{
  "arch": "transformer_decoder",
  "model": "autoregressive pixel model",
  "dataset": "microscope photos of single blood and bone marrow cells",
  "train_examples": 97085,
  "image_size": 20,
  "horizontal_flip": true,
  "levels_per_channel": 8,
  "vocab_size": 513,
  "width": 384,
  "layers": 8,
  "norm": "layernorm",
  "norm_position": "pre",
  "activation": "gelu",
  "mlp_ratio": 2,
  "head_dim": 32,
  "fused_qkv": true,
  "bias": "none",
  "qk_norm": false,
  "layer_scale_init": 1.0,
  "parallel_block": false,
  "inner_norm": false,
  "positions": "learned",
  "tie_embeddings": false,
  "init": "kaiming_normal",
  "residual_init": "none",
  "optimizer": "soap",
  "beta2": 0.95,
  "lr": 0.0018,
  "beta1": 0.95,
  "shampoo_beta": 0.95,
  "eps": 1e-08,
  "precondition_frequency": 25,
  "max_precond_dim": 512,
  "one_sided": true,
  "adamw_lr_other_params": 0.0028,
  "grad_clip": 1.0,
  "magnitude_pruning": 0.3,
  "steps": 19000,
  "batch_size": 64,
  "epochs": 12.5,
  "lr_schedule": "step",
  "warmup_steps": 950,
  "weight_decay": 0.1,
  "adamw_weight_decay_other_params": 0
}
Rows from block 3 of a small autoregressive pixel model, named by matrix and row number. Rows with one number belong to one neuron. Each number is 500 + 40 x the weight over its row's rms, rounded and kept within 0 to 999. All counts start at 0. Numbers have three digits each.
After each neuron's rows are labels from the 100 images, of 14976, where the neuron reaches its highest value: "responds to" is what is common among them. Only what is clearly more common there than usual is listed. The data: microscope photos of single blood and bone marrow cells.
# fc1: MLP up (model.blocks.3.mlp.fc1.weight, 768x384), inputs 96-191
# fc2: MLP down (model.blocks.3.mlp.fc2.weight, 384x768, transposed), outputs 96-191

fc1.147:405503443500487586516480512536500618438500500490620527470476437520557500538532541501500500500514500467476598498447574564549555500440486500436500500500454500500525494500557572456500500566490547492500560500501442500438500437477500527479500452500525584534500489493567563458451435500500500520
fc2.147:584478452500527500487548515529500500464466440483513498496500535500540533519457500488516445500500518500559554516551440481534500500462562598505402507500494500500500516500481448498511517500557506525500495500500567500447501533473475536556550511485540520500504471500482446480509463589601476500
responds to: cell type: segmented neutrophil; smear: peripheral blood

fc1.122:500500501493493500510513591482519511517500493500461456500467422559500500500459433486417501500500584508411533485500500535497500500469569423537500505500500500460516470500500596497467511500464455577500497529566528500500500615466522446525469500500500500555500475462526503530438507526504437500
fc2.122:519547500521590489416430491500500536527500453500541386500443574431500581460473553426515477453500487583514438500482500500500517500442561522543502605470407586430500576500500424500500468515526553500500502537500564500452500499488456502546568500436500490500563567500493513511480504500513490483
responds to: smear: peripheral blood

fc1.567:451567407488500442515453519461488494471577458500519494500500518502461499457532500498500500500426463456461500500612442522532500501528458509465500447546463415481473605455546501561475500500442459479566452509492551556471452460500432467546526500512518505452471500473438500489539583500559500480
fc2.567:552469552505500444447520433516519483571521500471500498500500556485537560598386500500522506500470418451518484500556514514530556500433544430500503577544438500476537500479472533500500540416500500500529500440500491465557537507407500400594452500444551419530557500497447407487500464547526588530
responds to: smear: peripheral blood; cell type: segmented neutrophil

fc1.234:416500522500528500544516537500500529502511573500500424468538500465591500455500529420463529618446500569500510460564448490500507521515564570500500462500588454527464535543531495500488458437500500541529480500510576563500500500459419495542555574500529445627500487546492500486500442482546500534
fc2.234:495483487500572489415500421586553515511521500500531500500403453472503500534500442574563496500500500408509500500500492500534415506522500500500476581468500500486513460476495489500500513457449511429559500551487478514514513558500399500500492500500500500377482457387589419500565500579444500500
responds to: cell type: segmented neutrophil

fc1.209:502482484473597500429512516500468500500466520581603478500431446520469500461506550374544500500511522463433500590488534536469551500440578500476571566457508447500500530588538537493500480434500500507559556526485553413535500512500500534500470533457523563561492498523553518471500500428538490554
fc2.209:548467477500484481468499515500442500525519415500500472437460500489453542530481491486520500517474522480521495483565500500500500603500500482579500470500500500498500386561500461437448586500500528500432482473570430500433481447519441573524544499473519519477500502475566433500521500500593500510
responds to: cell type: segmented neutrophil; smear: peripheral blood

fc1.534:509581470512500410514474500513604483500568500491440549470544440509500521428576507550500460500457479470542505415557517500561500523500470519563500550509500445523513445495522500545541512556493528592474500500572500438518530528500472549500531505453534448540457429547600500476456408556514500500
fc2.534:500500500528497544500487500383500625476517512500507544494419485500500480500490533500439461500532500473510549536461539501500530464560429510500597439492493500435500525500529493450405547497481500456553500546444505547509500502500500527500498500500519528500455500501484499581500504585500435480
responds to: smear: peripheral blood

fc1.670:500494564500571567481539500586544500500567500456500500500500585493483500441583632537500468500447500478519483500589500500529453435491553500443508451455500552568539579500520500533500434508432520540500505508564506500439550500508466469567500439517433527465483436510500506500517500487492481500
fc2.670:447474473500549471531500500500500500484514500528445500415453423377500477500571527500534456500536518500489500478471500551525495500447439514547608500586384561509460537500524514499500444500500500500500495471527527468531551574500515500465500591502500498500500513524531547500509500493451500540
responds to: smear: peripheral blood

fc1.529:584439460549477433494509500450500500541500475564532577487445500504501530500495464500565500406500519500487430469453511539540500459500499608479577500433574472496583583500500598500535500450500500512500503557517565546500465500574440513500500530481460504500384526500469511500500545385473523500
fc2.529:505500630500567493455376451533427500485497511527500462558457574537573500535500516532500450567500470509563502500500500445505467498507500539500500552424500500500595550417487500467441584514603500442468500500478435492500500518502512500549519500500537362500500489502513526500462462500424490516
responds to: cell type: segmented neutrophil

fc1.104:571569484436503500500510587524482523502408550571500551478526500478500532543494500478513506555510500514448532523500500541500500500412468450441506493500500527560544482521426500500500427445557483445474454454500449500522551555500500500535500500513500517456452511520500500539609500454500500500
fc2.104:504401557550462500543500512453542500485500445380440500526523481500500564516500466530557466510407500500500467551485500532477429575543430484542523500544478555482500445429460524529530582530465501586500500500456507452444500500558500500500499475500515566542515454500500500514500533500500475523
responds to: cell type: segmented neutrophil; smear: peripheral blood

fc1.186:500510500500476527470394590479534530522462555534500466500465485530500500503418509508472440458500529508503469478533507461518590464525481603474500500500498472500500553500583583529456500429500500500500547484512505500519500503525485467491500485545437500485592453560547545500416507380518627539
fc2.186:500500466521500487500557554561567500533550500500462484500453501490500581500500482549503560459442500437508467500535478539500500500483500432481505546500545535476444411501437421500564420552545500500537460500575540500462427601530513500496500517500500524500548577528484524471500474439500457512
responds to: cell type: segmented neutrophil; smear: peripheral blood