config = dict(
    dataset='microscope photos of single blood and bone marrow cells',
    image_size=20,
    fused_qkv=True,
    residual_init='none',
    lr=0.0018,
    eps=1e-08,
    one_sided=True,
    steps=19000,
    lr_schedule='step',
)
Rows from block 2 of a small autoregressive pixel model, named by matrix and row number. Rows with one number belong to one neuron. Each number is 128 + 32 x the weight over its row's rms, rounded and kept within 0 to 255. All counts start at 0. Numbers have three digits each.
Before each neuron's rows are labels from the 100 images, of 14976, where the neuron reaches its highest value: "responds to" is what is common among them. Only what is clearly more common there than usual is listed. The data: microscope photos of single blood and bone marrow cells. In brackets: how many of the 100, against the usual share in percent.
# fc1: MLP up (model.blocks.2.mlp.fc1.weight, 768x384), inputs 308-383
# fc2: MLP down (model.blocks.2.mlp.fc2.weight, 384x768, transposed), outputs 308-383

responds to: cell type: segmented neutrophil (62 vs 20); smear: peripheral blood (42 vs 16.2)
fc1.261:126142093128091134128128132143090128128098159124168128114081107148114128122128128128128128158152188151100128082178102104135134174147124098062128128187128084128084173123058128093181147134128128128128076128110128124167128128156107
fc2.261:138074128089128128102105095109095128120121159190128083153128128130128142128128202176128182128025090128142128110146128110099087147128128099087155099161130075074123189189146152164198128128103121128128128187146153154170108128093128

responds to: cell type: segmented neutrophil (45 vs 20)
fc1.395:095128115144082118219121121162083182048128169128138171094116234128128128168168156137106107128146149112099101131088104163141128160169161084166128128175104128127202144145110128074111128092145128183128079117128128137129117155055064
fc2.395:160153122128124136111113128128114101144096142159129128128122059098123172104040142179174102206128128135131128128128109131154130128086113128128199148141157114128174100128128073128108128127122124133128151156176104182128173158186128

responds to: cell type: promyelocyte (31 vs 6.4); cell type: proerythroblast (25 vs 1.5)
fc1.294:128128108099093070097096115128172088128163128099068157128170146149128178045161128046128128157107128128159125168020128111128192128128163170124072128090128078128128128143129138148073144128152128116086128128079121114128128109144051
fc2.294:128086128128167128118128144128128128148112144116128128173128148164072113185139128112128117165052162086075089129174129100116082128099118166165128148128155104166100166067126154128186165167149028098113124130153128128118172076097084

responds to: cell type: promyelocyte (28 vs 6.4)
fc1.6:138175168128095128145097115112128152128086128128090216068081128163115128076128101124183145085165128080128098128156082151128107128133148128085105120128159155089134128175128128162084082099145128165128109095122128111132128128080133
fc2.6:128067128128128041092128127114072128152137128128099128128070174151103166100128174119128045091128136206139128075117167035128128128158127114128135128128111128154128128107143076043128078133179084151128120128094072128128162104147128

responds to: cell type: blast (39 vs 6.1)
fc1.534:128098150183128128162128036117128142144128202097128079128091064128129131128087153132163153128181128163120153078169147199128101175110179084087128096128137173128105071088149128182083156046119128226128128128110128088128161151099128
fc2.534:163140139176124039182073168128110103154148094096184128127146172128128105138208097178152162152128083128128223166128078091150114117076098105128128040128151077084074162179128094128128061148123198128117103091106128129146128014084128

responds to: smear: peripheral blood (82 vs 16.2)
fc1.703:128053150162128196112139121128128105081128128128147089128140120128128101128128167140162128156068128149118167151128128128081175128135121135128133094128128128135057128089097128082088177135102149102128059178128138130080098151128128
fc2.703:061128128140204099139128128117116101106128160128058128082128088104138128128085128097128110142113132128069128094120111154188085128156128089178106140128185128099133086128123148128128128158067128119142135117098135179120128164128095

responds to: smear: peripheral blood (88 vs 16.2); cell type: platelet (54 vs 1.1)
fc1.264:090095201094073084114073098128085134128139128128128065151147230156139103097121152164042112128128128136062159157145128128086128165158128117190106108109128104162128106128119128150128072143100196147179018158128095128132107096069128
fc2.264:118128057160128114156135128104196176161128138085187128128143128138083142128142097112128169122128128128171128128137128118091182141091128173099097097116116159076195135115122157128103139155117077107121147125130128160163225085121153

responds to: smear: peripheral blood (84 vs 16.2)
fc1.357:147134064193128128128115128137088128113111101093153128159148128050115101152100125128128128128104159128128090128128128122128146097159128075103111049142140128161176124143152084037131189163178139102093065068089128100128070051068079
fc2.357:103128084128128135186144083094145117128128116150124134172128139148143164128118128199158133108134128128157169097128130141155127088128171128128128123081114207118128096128128095197051120128115160128143118128128081147134172128118134

responds to: cell type: segmented neutrophil (68 vs 20)
fc1.275:161128131128122152089123128073177177128128151128089145031154128067078128095122099128161156103182110065101083104128125150127078146144072075095128110176128149100029051136128083097180128177128128101128128132142154095102102128053094
fc2.275:158076062080117110111134049111168086123128097132083128185094178128165128128054128148128128149077101128085178128179234195179093128128128192098125148107128157128088128105138184122149031128145105138117086162176080151145138139128121

responds to: smear: peripheral blood (48 vs 16.2); cell type: lymphocyte (35 vs 15.3)
fc1.130:127120080128089128165103125126096170166085128128135180128092128128128118109215138128128147128128158128137117128102071166113151079153096098128121120119183070055128168128116128152096091119060128180097206128139118038195138158122139
fc2.130:118170106070094115125165085085128066141125076192065108103108126159077128053128129103128112107105136136181127128145072128132124128133128117128128128128150128177177071064116088171139128128063202160132198093143093141134171135128142

responds to: smear: peripheral blood (49 vs 16.2)
fc1.636:045128134144097128128082130128137160128154128123128064178191128128091106152113128128096088145114106120128128075171128128169221179131120140128151173056128113128128102217108182155179143050118157182128118143054087128087056128100128
fc2.636:203128117100152128132098128137199128128101045211128152142091105128107067079122185070128219111178128083102085083171128128115128172089124200162128084128128128056128094106155091128152229138123066128143114128129090100142143111204092

responds to: cell type: segmented neutrophil (48 vs 20)
fc1.645:143113115143108128055128093143128167081128128182152128075104197124128116138128101172174160157104112129128074128108143128173121128126145153128169128106128104168141100140074128128079161172165203093128154207161144110169128128128128
fc2.645:128119128098114128153102128010111160128100128195128128174066118079128128128048144160125128141119128146083151084191156128128105128144128128128132128128059063101104170190208128097161162128128048090097109153102128113128087128117085

responds to: cell type: promyelocyte (25 vs 6.4)
fc1.410:108156128101174128109128130128063080076095128128112128128138075128075115104167160128142047128128173128118128133128073220105098128128112149167140128121145113128163128128128131160155193182153155085128133194170123092128083063113173
fc2.410:126084206097113114128128110166176128128128087158128113128143140128164050071069068128121128046128128123167087128128207128128128128071152119191128177128128128128104151128128075114135165082110105108128128110128177177128128080116129

responds to: smear: peripheral blood (46 vs 16.2)
fc1.412:128109197152128163128128171147128128121128143111128151128080128134111128106072134080076132120148128204128089139128114099128140178146190128128105051076067148215144196169128128167091109094080128225099176128223161128162128162104149
fc2.412:147130128109128106140128128105128063125128150128142099146142128095128141220197128128164137185111128105127180128084144128117180086086121158128166204127128116128059123128128126128117132128128173063128029164048128128128090091128110

responds to: smear: peripheral blood (76 vs 16.2)
fc1.555:159159078112099089201129128182209156105128192128089172081051187219071097181122128128138128120155167143108173089087069169145128140151077149128128128106128090128083154128144105160128182145139127108152128110098168174127128132128128
fc2.555:135093123136128107113109128128128121128058151158085159128093145128128193128103067146117094180078128172128089118133128150097061199113128128127115152128128150092128128083125108085156098128128125198068166128170128128128128128109126

responds to: cell type: segmented neutrophil (52 vs 20)
fc1.325:147128128215181152121149097070119107128128128128080144087128124095150120143128136151124138128128093170143159057072085119128111140135102087173067122169128098128137073162097061082144086128096128169086065145102128083184128204163070
fc2.325:128115144128128128128128128128171182150162180092159111110115119128162129142117067165120128133114128075094152165128090094149143222128128128174181194049146246128124165200128128165178134108128164146114161023128163074128128149183089

responds to: cell type: promyelocyte (27 vs 6.4); cell type: band neutrophil (25 vs 5.6)
fc1.132:151100128128170146128128062116138057123136099120161128128153128081134100131095161128128128102153153143143086128131066107166082128150128128093114128059109136128128150128059086091128171109128152128167128169128159077122172099058128
fc2.132:102050143134128087128178128041115128207128098133113130207128127128128175116116128173158145128081128128128128113128199128134089174128153128083102124123128128128128088128144115129163128096094223188021138128106128128165128096184128

responds to: cell type: segmented neutrophil (41 vs 20)
fc1.156:101097128166132117064101123128128052093151151124139090143128142168121122128128114125140139062180128128128056118128056128144109128079191128156128159115052147128163128128093193056182128158128103100128128127162142128121128128146172
fc2.156:099050128128097089122119167128158081198140119060125172128163128097124170128147105128141176179128152164147128111056101100143170106145128083128080128115154056128205128128117095112136100182136185186131128092128161128128114063187146

responds to: cell type: promyelocyte (28 vs 6.4)
fc1.569:068128115068174132185142096122128128128144111164083101128128092128170128129128128128160128072112128112122118165128119128149063109189128128128055103163196128191128147120128128158129151064178081126149128165156130089128128128128135
fc2.569:137084128156122053065099161128075171167159131148195172128128129168081121073087128133128117128061134128128128128152136128128170128107133056076201123094080128139128128128234195090131085188161122193128129167089121173135080170155128

responds to: cell type: erythroblast (47 vs 14.3)
fc1.288:102128128171128139128091102191117128129128128175080110122128043128111185123128104084130128175088115146128128163180128132174128128148153128092120128128158100128176087128128163128066128128199089190116079125128100128128128093105000
fc2.288:074162128076141128128140187109155086120146138043128173148144139128128128132128096128138126128128129199128128128176155185104128137103124123171228188076081150159146128128090128128128217128108128191206113128150128147145128168128167

responds to: cell type: segmented neutrophil (48 vs 20)
fc1.93:203128145128143128143128047073128078168145078172100137172128125188231115128176072182141143128141080217227079179163058108129048130128128083128116140049115128128128064179128123133128128128128071128149129128074129128120128169085164
fc2.93:128150085128104121128148133128078149147128128088165130128128128073128107139167176113128125128128129128116078169128210084077167128128092154111101128116063177128201100179128128128114128165128111146165128128128105128075128073128139

responds to: cell type: segmented neutrophil (47 vs 20)
fc1.648:142084127162128153128128109085128128064058179179074128127091160088086128128128206116080176206090126128168116084183089105128128128128116128128155141102155062128108149140068128109148128128063128214131128143128147103128115099091122
fc2.648:128128137148128098161153138156198140128128112153128185128190122141193093207128100125167161128128128128134139173128103162128073152128097103130105127159052203113108191099106085119082117196175128158151128128128128070111196169070128

responds to: smear: peripheral blood (82 vs 16.2)
fc1.743:128092128145128093132131187128079128092102094099092148065128086124166145179126128128178120078067128206119128128128116110128177182126173144128128181128119085133148153128128149148128122128038128127126200128190139127120128136147116
fc2.743:144123085124154147108128128128117091128128101128112105093133128128109114165074163104128124074128132136066128154128110125126128077190112202191124096064091073128088114154119108148066158120091128128086128120128136082155177069070088

responds to: smear: peripheral blood (35 vs 16.2)
fc1.705:128128130173144085128172128110128128112128128107189128166104128128142063128145128128048127085046128131117150143112128093128147128128128108145128091160128128126128125171128128067128115086130091134134174156056190128095128084155027
fc2.705:128124135123148128194108192128110133128196148125161152128110113195128128055128121128128180196128170091060128144128116135124128144128157108108131142077171128153160110096075128128090075128173130131045061128116092128100161128075180

responds to: cell type: erythroblast (39 vs 14.3)
fc1.670:128126153128099089169112128128153210088128104104105128147128129128128128169118133139207134128177147143128096148072184145092128041122153154137112107158083098085128141118128173128174128128128128107128111176136128175167173130128128
fc2.670:128128212128143128128197134092128096095170139131128153128094128128149128154128154136128094128166092126128176173128089128100156093128127121085142101149113099120126054128206080134109144132128128128113128084128140128128156128186110

responds to: cell type: erythroblast (51 vs 14.3)
fc1.251:062146128156128093128089123128089094128128128128162128122128087119164205091190162107126128128092163128128122085128105132146128121085084133128088196156168128128141128128128056097128128128121167128128093129157128096128155207128115
fc2.251:120102138105109128133100075128125123107132034128147127128128128128088081074128170088097159128128109128175128128128115087128128128210127152163106128128070081157135161128128078120096128128108118128128156137161128128071128100128162

responds to: smear: peripheral blood (53 vs 16.2); cell type: segmented neutrophil (44 vs 20)
fc1.215:129214027128128131128118060158122163147176169128186151151039214128161102128147184059141169085144141107127141128180128066115133128091128103115120094128128098068128093128128146128140160141111129169078062128136104173088141139128092
fc2.215:125101128062128068078181128089159125128155125158166128121162168143114138168128139128126143128125128083117085178128125128126150205165137182070128128162102077180118104128189128128128097196128165153128128127128155128086114158163117

responds to: smear: peripheral blood (93 vs 16.2)
fc1.96:128167128128168152116145104188128104099138128128128106222128129125075128102128142120167106128199155128104087100118128146088153135070111091140167133108106142128155128113128128175147160073076125128165133126076147070175128164128128
fc2.96:128128194179100083124123138128111108137128104102152166088171128136097080107172093126128128125155117128128118188088074168091128128084150161115116210128127134074045128128128128128089073153162148146148136067085106128205159098128103

responds to: cell type: erythroblast (32 vs 14.3)
fc1.593:192145128128038136128122128128128167128149162075128094128128128094154128074151128158212128223112078128228137038129207128128202134135120137123091157128128087087128103128128128128128128128072173128120128128199088129104128180162138
fc2.593:101141145107128120047128128128170128155128135129132128128053128053193128139119179053138177128128161128129139233128151140102128128128096128124170145128118129153128128128086133154168119128100128128116166128128127128128128128108138

responds to: smear: peripheral blood (47 vs 16.2)
fc1.698:128067160128079087087080160097095096041128169128113082118094163128128148091077128128149110128084128128114143076128128111077058133107181128144120150176180139109128101130131128128118181130167130185087128124190141103128128128131169
fc2.698:163134154128128110174147176128193147128122128128059186128128122161128092095128102170154128122115203104128154174128126128115113128111063139128128123118096144126068176128094168165128170182075101069177095189128128128128097111118128

responds to: smear: peripheral blood (99 vs 16.2); cell type: platelet (52 vs 1.1)
fc1.359:189081137087154168097105138133131177168146112128128110183128092156118141122160073202125128035128104081089095145157047138105128084099168128138128120128114133128128174139128174128155075142166077128080158153137128096090182183142128
fc2.359:132137093123062128133128128122128112123117148128174137159137128126128128175128122128104128071085117105074087128150128124096150128152120146128192110080128128128139166128092112120128128218153161128106160128128128175105156168176168

responds to: cell type: erythroblast (57 vs 14.3)
fc1.290:183128128165132124128128142106117231128116146065128128121128118128153079128165133145100156128128115178122137128084078128112155120128122128128156145128075026071073113128098128095118090086145110098119128095155146191099089174128128
fc2.290:128128191120159192154116128156103128114128128036202128111128177090186101167128128128136203128186128093128128128128114111128137113090089161108140084133128186176134111068170109172083101149128077107128098128162128128072119154128134

responds to: cell type: segmented neutrophil (42 vs 20)
fc1.761:070128097118055136053048124128111136128097104159149128128128134178128111128081174082128099128110083128128166122114128122168201128067128074134130128186128110128081160095104088154128128128105128128128128164177141182128128107077125
fc2.761:158227176128093171128172069128067128062121159128148076102128152128128128098105135052113079113097128128155124164128128128129128150168128128128094169059118128063148128136128120114093128062132128122089136128097128200072128110187094

responds to: cell type: promyelocyte (42 vs 6.4)
fc1.762:156149120130070103110096089118128128128128176167077171086128062143071128110112116090117175128225079107135158093127149183128090134185192128103088094135128128091179159128128101078133128128162060128111128189128075113093160097067153
fc2.762:153076172080109093069191109128113139085182128148092114112112088128200158128041137128128076149047125128128186144128191064114101149104093128128128118165175128150095132128128166085128095128128116128107070120128128128171146128128100

responds to: cell type: segmented neutrophil (48 vs 20); smear: peripheral blood (38 vs 16.2)
fc1.351:235128128132175123117135176176145128164128160088100128171128119130123127081167126173147102115126168129128074153216104107128124115128106149152128140123114128118116195095161128082162089128051107139128128128120167128128104144085110
fc2.351:128135125128101149050166116156114128128128155158128150116134114115131134133128128108128097128128128128128165146128120148128144114128143083152128128085170196070019146119128178128120132128173128128128060145121022177128126188101102

responds to: cell type: segmented neutrophil (82 vs 20); smear: peripheral blood (58 vs 16.2)
fc1.102:068121140204112141128060128153088167092128128128138105103128164128128128117121198128088128095057151113109128128120137128128099137128176148088189134089183079074127173128120110098128128137158128128160123128085128130176111196128182
fc2.102:128171128103128072147183083128128119128239128171137128087140122092136152128128105102119090128089077128083128069205123128128128128060128183128057118210128128146203120172095128128128128128128128131184106128091128184132188101204044

responds to: cell type: segmented neutrophil (43 vs 20)
fc1.606:187185182162050146162137177125189087128162079070089089147136201126092158139117141128189125155128099128126079127128128109128120140195110128175128101167109107106069128123160067099156124128109082128128158109128156112112139114185156
fc2.606:128057128115128128128133194128187128128136128186099128156128065128172109117093128167192163158108168128114139128086128103202143128128128090087162065128096067150128107128119154041095153166194128190128128142128143128128127120138089

responds to: smear: peripheral blood (79 vs 16.2)
fc1.17:128139128111128128112088095151128138149128175154114126090128128121128140167152078128127122092128161128137128133172172128113128119217058172086175147130103063128128128128078180107098128104128172128174132182128152101115176108128112
fc2.17:116127175073070080100128128124128124095046111157040090165108118128224132165093191107198045128105128177108128125094128128100139126128118079172128128158109128123140196171163081162086128169128076128128105121175094145157128123133096

responds to: cell type: segmented neutrophil (77 vs 20); smear: peripheral blood (64 vs 16.2)
fc1.479:057128080153128128111119128093128128171085100197167086128101167128128107128111175066157062166058115128147128160114194139164128128188169104147128128128200087128082170121173128151128128128116149210156128128097128149122076184128183
fc2.479:128128180104128101161166107160163035102128128168128136093128065128100128128128128062061128137128190085157162055133156128128143128138144151128128136151128128138112128045141128082175164073123128048141128121096162156158084107128128

responds to: smear: peripheral blood (39 vs 16.2)
fc1.274:113141133180135128128097116136090174128146160128143178127076128128165126088151128185128186178122188128163128121128128128080128092147155075058153128107159132141137165207126123091104090128118215096128128078020128186031135145101118
fc2.274:169128099144111059118128128133123128175130079138188088124116128142093120128108116158176128178146168162144128166132128138128128160142080128106126126128134103061069075126128109140126198190204128186154167128151154127128180128128128

responds to: smear: peripheral blood (75 vs 16.2)
fc1.143:140077128104128108114060105111135093128125077128141127120209036122128140184128128075199172117120128128124128128057110128104128128091104133173128080128088119128200128077179133130128093213116128103183128128128075132157092128173128
fc2.143:128128128091043128101128181146139165107128128128176128128123145128139212126136128171133132181145128115078127156182128071128120128128141157128163128084146091122161110128128158072128128128073128128084096144100108090152158104069128

responds to: smear: peripheral blood (54 vs 16.2)
fc1.53:139128109110025133048128128128121173168117093128102121224128088169128019167161128128103128117069114157187189152108150128128157154204069129119049122128109128083152146108128109128128128066147128107128128126128156128152118167086116
fc2.53:128097117128107128128167131128144166207128085133137079128079128128191128112104128128128126128128173127133128081128151171148155162046128128128127158128120128073128128085057162153098132114128128128128104100128128111149101093187139

responds to: cell type: segmented neutrophil (78 vs 20)
fc1.438:112058128102113189128126101128128128128097128128138128085128128071110206198148179165128125117128189167181128119140128092139139128093196113136110128076128104128135145140128086072146128098141155139170128187079128158177128136128157
fc2.438:128104120112115097153100128121140157110128075102128128183111083144113152128026153114140163128095128128128153128128128154132078128205142128125071102123128128128161128200128088128133180128066068128126113159142156113128132087146128

responds to: smear: peripheral blood (44 vs 16.2)
fc1.764:120128071128147064127098115128177084103128109093090117129145086108128128080128145148140137128092128144128151165111128128172128138152128071121152128195076128153121038055110128128128128128119125091128083133118103085144190128139141
fc2.764:158100194128132131128128168034137100128128090128128176161128148128110095125084087175144104128056139092178128173058136203091128128139144145169186129128165088136089149128128128121181128176146131128128128167170096138128128084139166

responds to: cell type: segmented neutrophil (50 vs 20)
fc1.78:128093128113119148128128127157120107128128165098189080117128062116068096079178121105137079162128128128140097113120128148098128128150096128089128108128130128128079214129128128071128102158155083160144045155185153161184070128112155
fc2.78:128090056128205209130145146128145128128097154091102160155128053128145083093128128128128098128128182165168128100119128173128128059128122064128128082142211128085128138128128128148098128153128128106187128083168119159128034128089167

responds to: cell type: segmented neutrophil (44 vs 20)
fc1.628:126141162183170136128128147128091167128115102113071130102120120136157128071128138128082128123085121135177098165128128130128150128075093152096128149112136128128221128111193128110174110131106181128176204095065174119128149140128128
fc2.628:139117091128128028156201190054134112147128128128137077128128163152169162152160167128146093152076127128128225093124127106109165154128128128103088131165083138128160128153095108101165105069156140161088153149218128135128118147111142

responds to: smear: peripheral blood (62 vs 16.2)
fc1.475:097129170157163173169084115101176128128083128161128036128082121063092104170114102106128133106091134139156121128140161083128128124112128124200128120099136128140143128135128156128128168128161127126128128128155128128128078170128128
fc2.475:176128139128128128149166128128090128083112128063057111065138128133161100128176082128106128128170090128128128082128142106178112128104128152045127128181143113161128128128103128164130128189128138128070111063154108128091135136128097

responds to: cell type: segmented neutrophil (48 vs 20); smear: peripheral blood (38 vs 16.2)
fc1.241:128060106148163107128115128128160203078128166128138145150142128128109099128169128148057161114071138072091072102170138128128169106072077158103168128056155128170174176128139168151090134133105191128128152107128055191067139128172150
fc2.241:144128154100012128128100128162098101102128074128177095093111173114219173128128151116102080105100146177157149084128138190128128128169118128104110114185117128128162128148113114138128160128167124128113128111156128086200080128094062

responds to: cell type: promyelocyte (56 vs 6.4)
fc1.334:128128128128069100192106096078123096114124128080057171128128128130108128152101128128153111128072128107127143096128128114128075128153202140148147045164144133191110098134160142154128169128104115123154128098051069128157149136128128
fc2.334:128128128102128128128179128071141128163108113193128145128128117153159114092109120189107128100129128137088139067111172128146148128164128128170128109082201136168128081097213103128102128128128148122128083178146100128105128088094138

responds to: cell type: segmented neutrophil (43 vs 20); cell type: band neutrophil (36 vs 5.6)
fc1.108:122063187160128160128168136128098083148148122128146150138128190131119128127128128128172128130156088148150112078119123066180134041125143090075111085086123146165136121128097066062164128086149080128128128128082152148088074086128128
fc2.108:076117139128155173115130175050128216128150040133092128198124050104099199113106104119149128125128146102128173130072128128079103150151128128147120128128128090128115099196133128114128142128178197134084145128189141190128143067159128

responds to: cell type: promyelocyte (48 vs 6.4); cell type: plasma cell (25 vs 3.6)
fc1.201:096074128128132115128106128128100122137137152129128128128076098155094111057215164110183158110138167128128127101105128157128128052191128114098194128147100071128160177115150128156161128093129129100110128128095174084128138174136110
fc2.201:131174170038175076051139177128113128128135111162128153083100077067132149113103148072180077106144149128112128117128187129147134128128132079160102128128074089175175128115156147109100128128128131126075100097128168209174185146128109

responds to: smear: peripheral blood (53 vs 16.2); cell type: segmented neutrophil (42 vs 20)
fc1.455:153107100095037161128156128118151128128092179128128089128137143128128128039193158043128116144120128109128156106158090156169164117128168105206106174150094175150128128127128128112096106100088080100128188184128032055128128103163128
fc2.455:128128169104186139128084084128128085128123103124147133123160074089128090128128139128129141128067131128115179128144217128128090128128142128076128128073128056065147106128128128175120192201138128173128128128083207181068178128120114

responds to: cell type: segmented neutrophil (56 vs 20)
fc1.435:128128120140180094128139072105140094082231117148099121128149128089128091137128082147130071092123151116171124110128077165115128136130086166110156128100165069128128128128163128066183189057183128112222063128107128128166147128128193
fc2.435:157062140128128088128128112033126128183140162100172194166120128128128213128123184163131104144128158112128075128141128128128109128128128128106099128094037127090128142182097093128063115146105142116128128162128128128117138121174092

responds to: smear: peripheral blood (99 vs 16.2)
fc1.728:138112128128065100128117121128168107054128128138128094145128070098104128128084078105102090118128133128128110150065106160128146128158125115128235076128130128112025096127147206128128197128128104163159096128108164128128115139171088
fc2.728:157144177233203135159157086088128128128128095105080121056128192128116139124126128105094176114128128102179154050128117210128076097096172193128128151128167128130194104128130128177078097199128107122128142081175070128128128164098119

responds to: cell type: segmented neutrophil (42 vs 20); smear: peripheral blood (36 vs 16.2)
fc1.99:129175119169054130128128128128128092145159128128170128204128140105113128128128128166172104128124100175158128128128065164169159128122128128187141122136116080138128077165189086128156128181103201197088128140172119128106136154128104
fc2.99:128128161128167156142162143200183126088128136084161198128128109118131128128128128126129128178131126141203147168130168128033128175123124101122180140087184214152128128136092132209128135083128078128156128124128141124128128065154128

responds to: smear: peripheral blood (84 vs 16.2); cell type: segmented neutrophil (47 vs 20)
fc1.326:156156125110155128128138158128215128109072128194092121138137082116122114128128107162108094082237115138154086185124165154086105146128128127066128128128180078098087128167139153128128128128160128128104127128129100128128146112128115
fc2.326:141174186108094135106128079128111120091152121128151128085094128128144159110128030104128154187120128128144140113115101139128138162131181136139193179053100131166172121128156144175156091163141081096128116120156128150128128156192128

responds to: smear: peripheral blood (67 vs 16.2); cell type: segmented neutrophil (48 vs 20)
fc1.21:191128110057089036114128128153108142128128195185128128082118128128156185113094110115061121106142128086128115093070071128128083145079097043127141163128144128128091157160131182103087086123182101128157160124144128180172080084106100
fc2.21:128092128153128123122128128129154074128106128118139128063128068128128109128128146128128120091088128109087147128128111167150112139128128128163128110128128140128128128109081116105104128071160124052139170160128196103142134188170128

responds to: smear: peripheral blood (64 vs 16.2)
fc1.536:171091113128110100114126163189080128123146128128076089101128096125128191098128077101108128149055128112128136153085103098160128128128119117037084073103128062146128138087128143127201109120114128128173171173073159128173128128155166
fc2.536:145149171128118098084144137127192130097176145128128017198123108204128128128070078151112133125122159128128151132128128104128128118204081140158118128103180128102077116134136153128128112061145128075142101142170128153198053141098088

responds to: smear: peripheral blood (82 vs 16.2)
fc1.490:143142148128180114083178128223116128128111128106084122128128128128131129167105114128128128128119221126128129094142128091102135128099128176109128100093128151128121078128128165114161188128185148058128128128107153110118156149117148
fc2.490:092128106077128171097103116143128128128128144128128155186128128181128128127128134137125109168092093128128127128033048128169070128118100128122173125141152124145080074128130091145127137128117107201177080131071128150119128128128137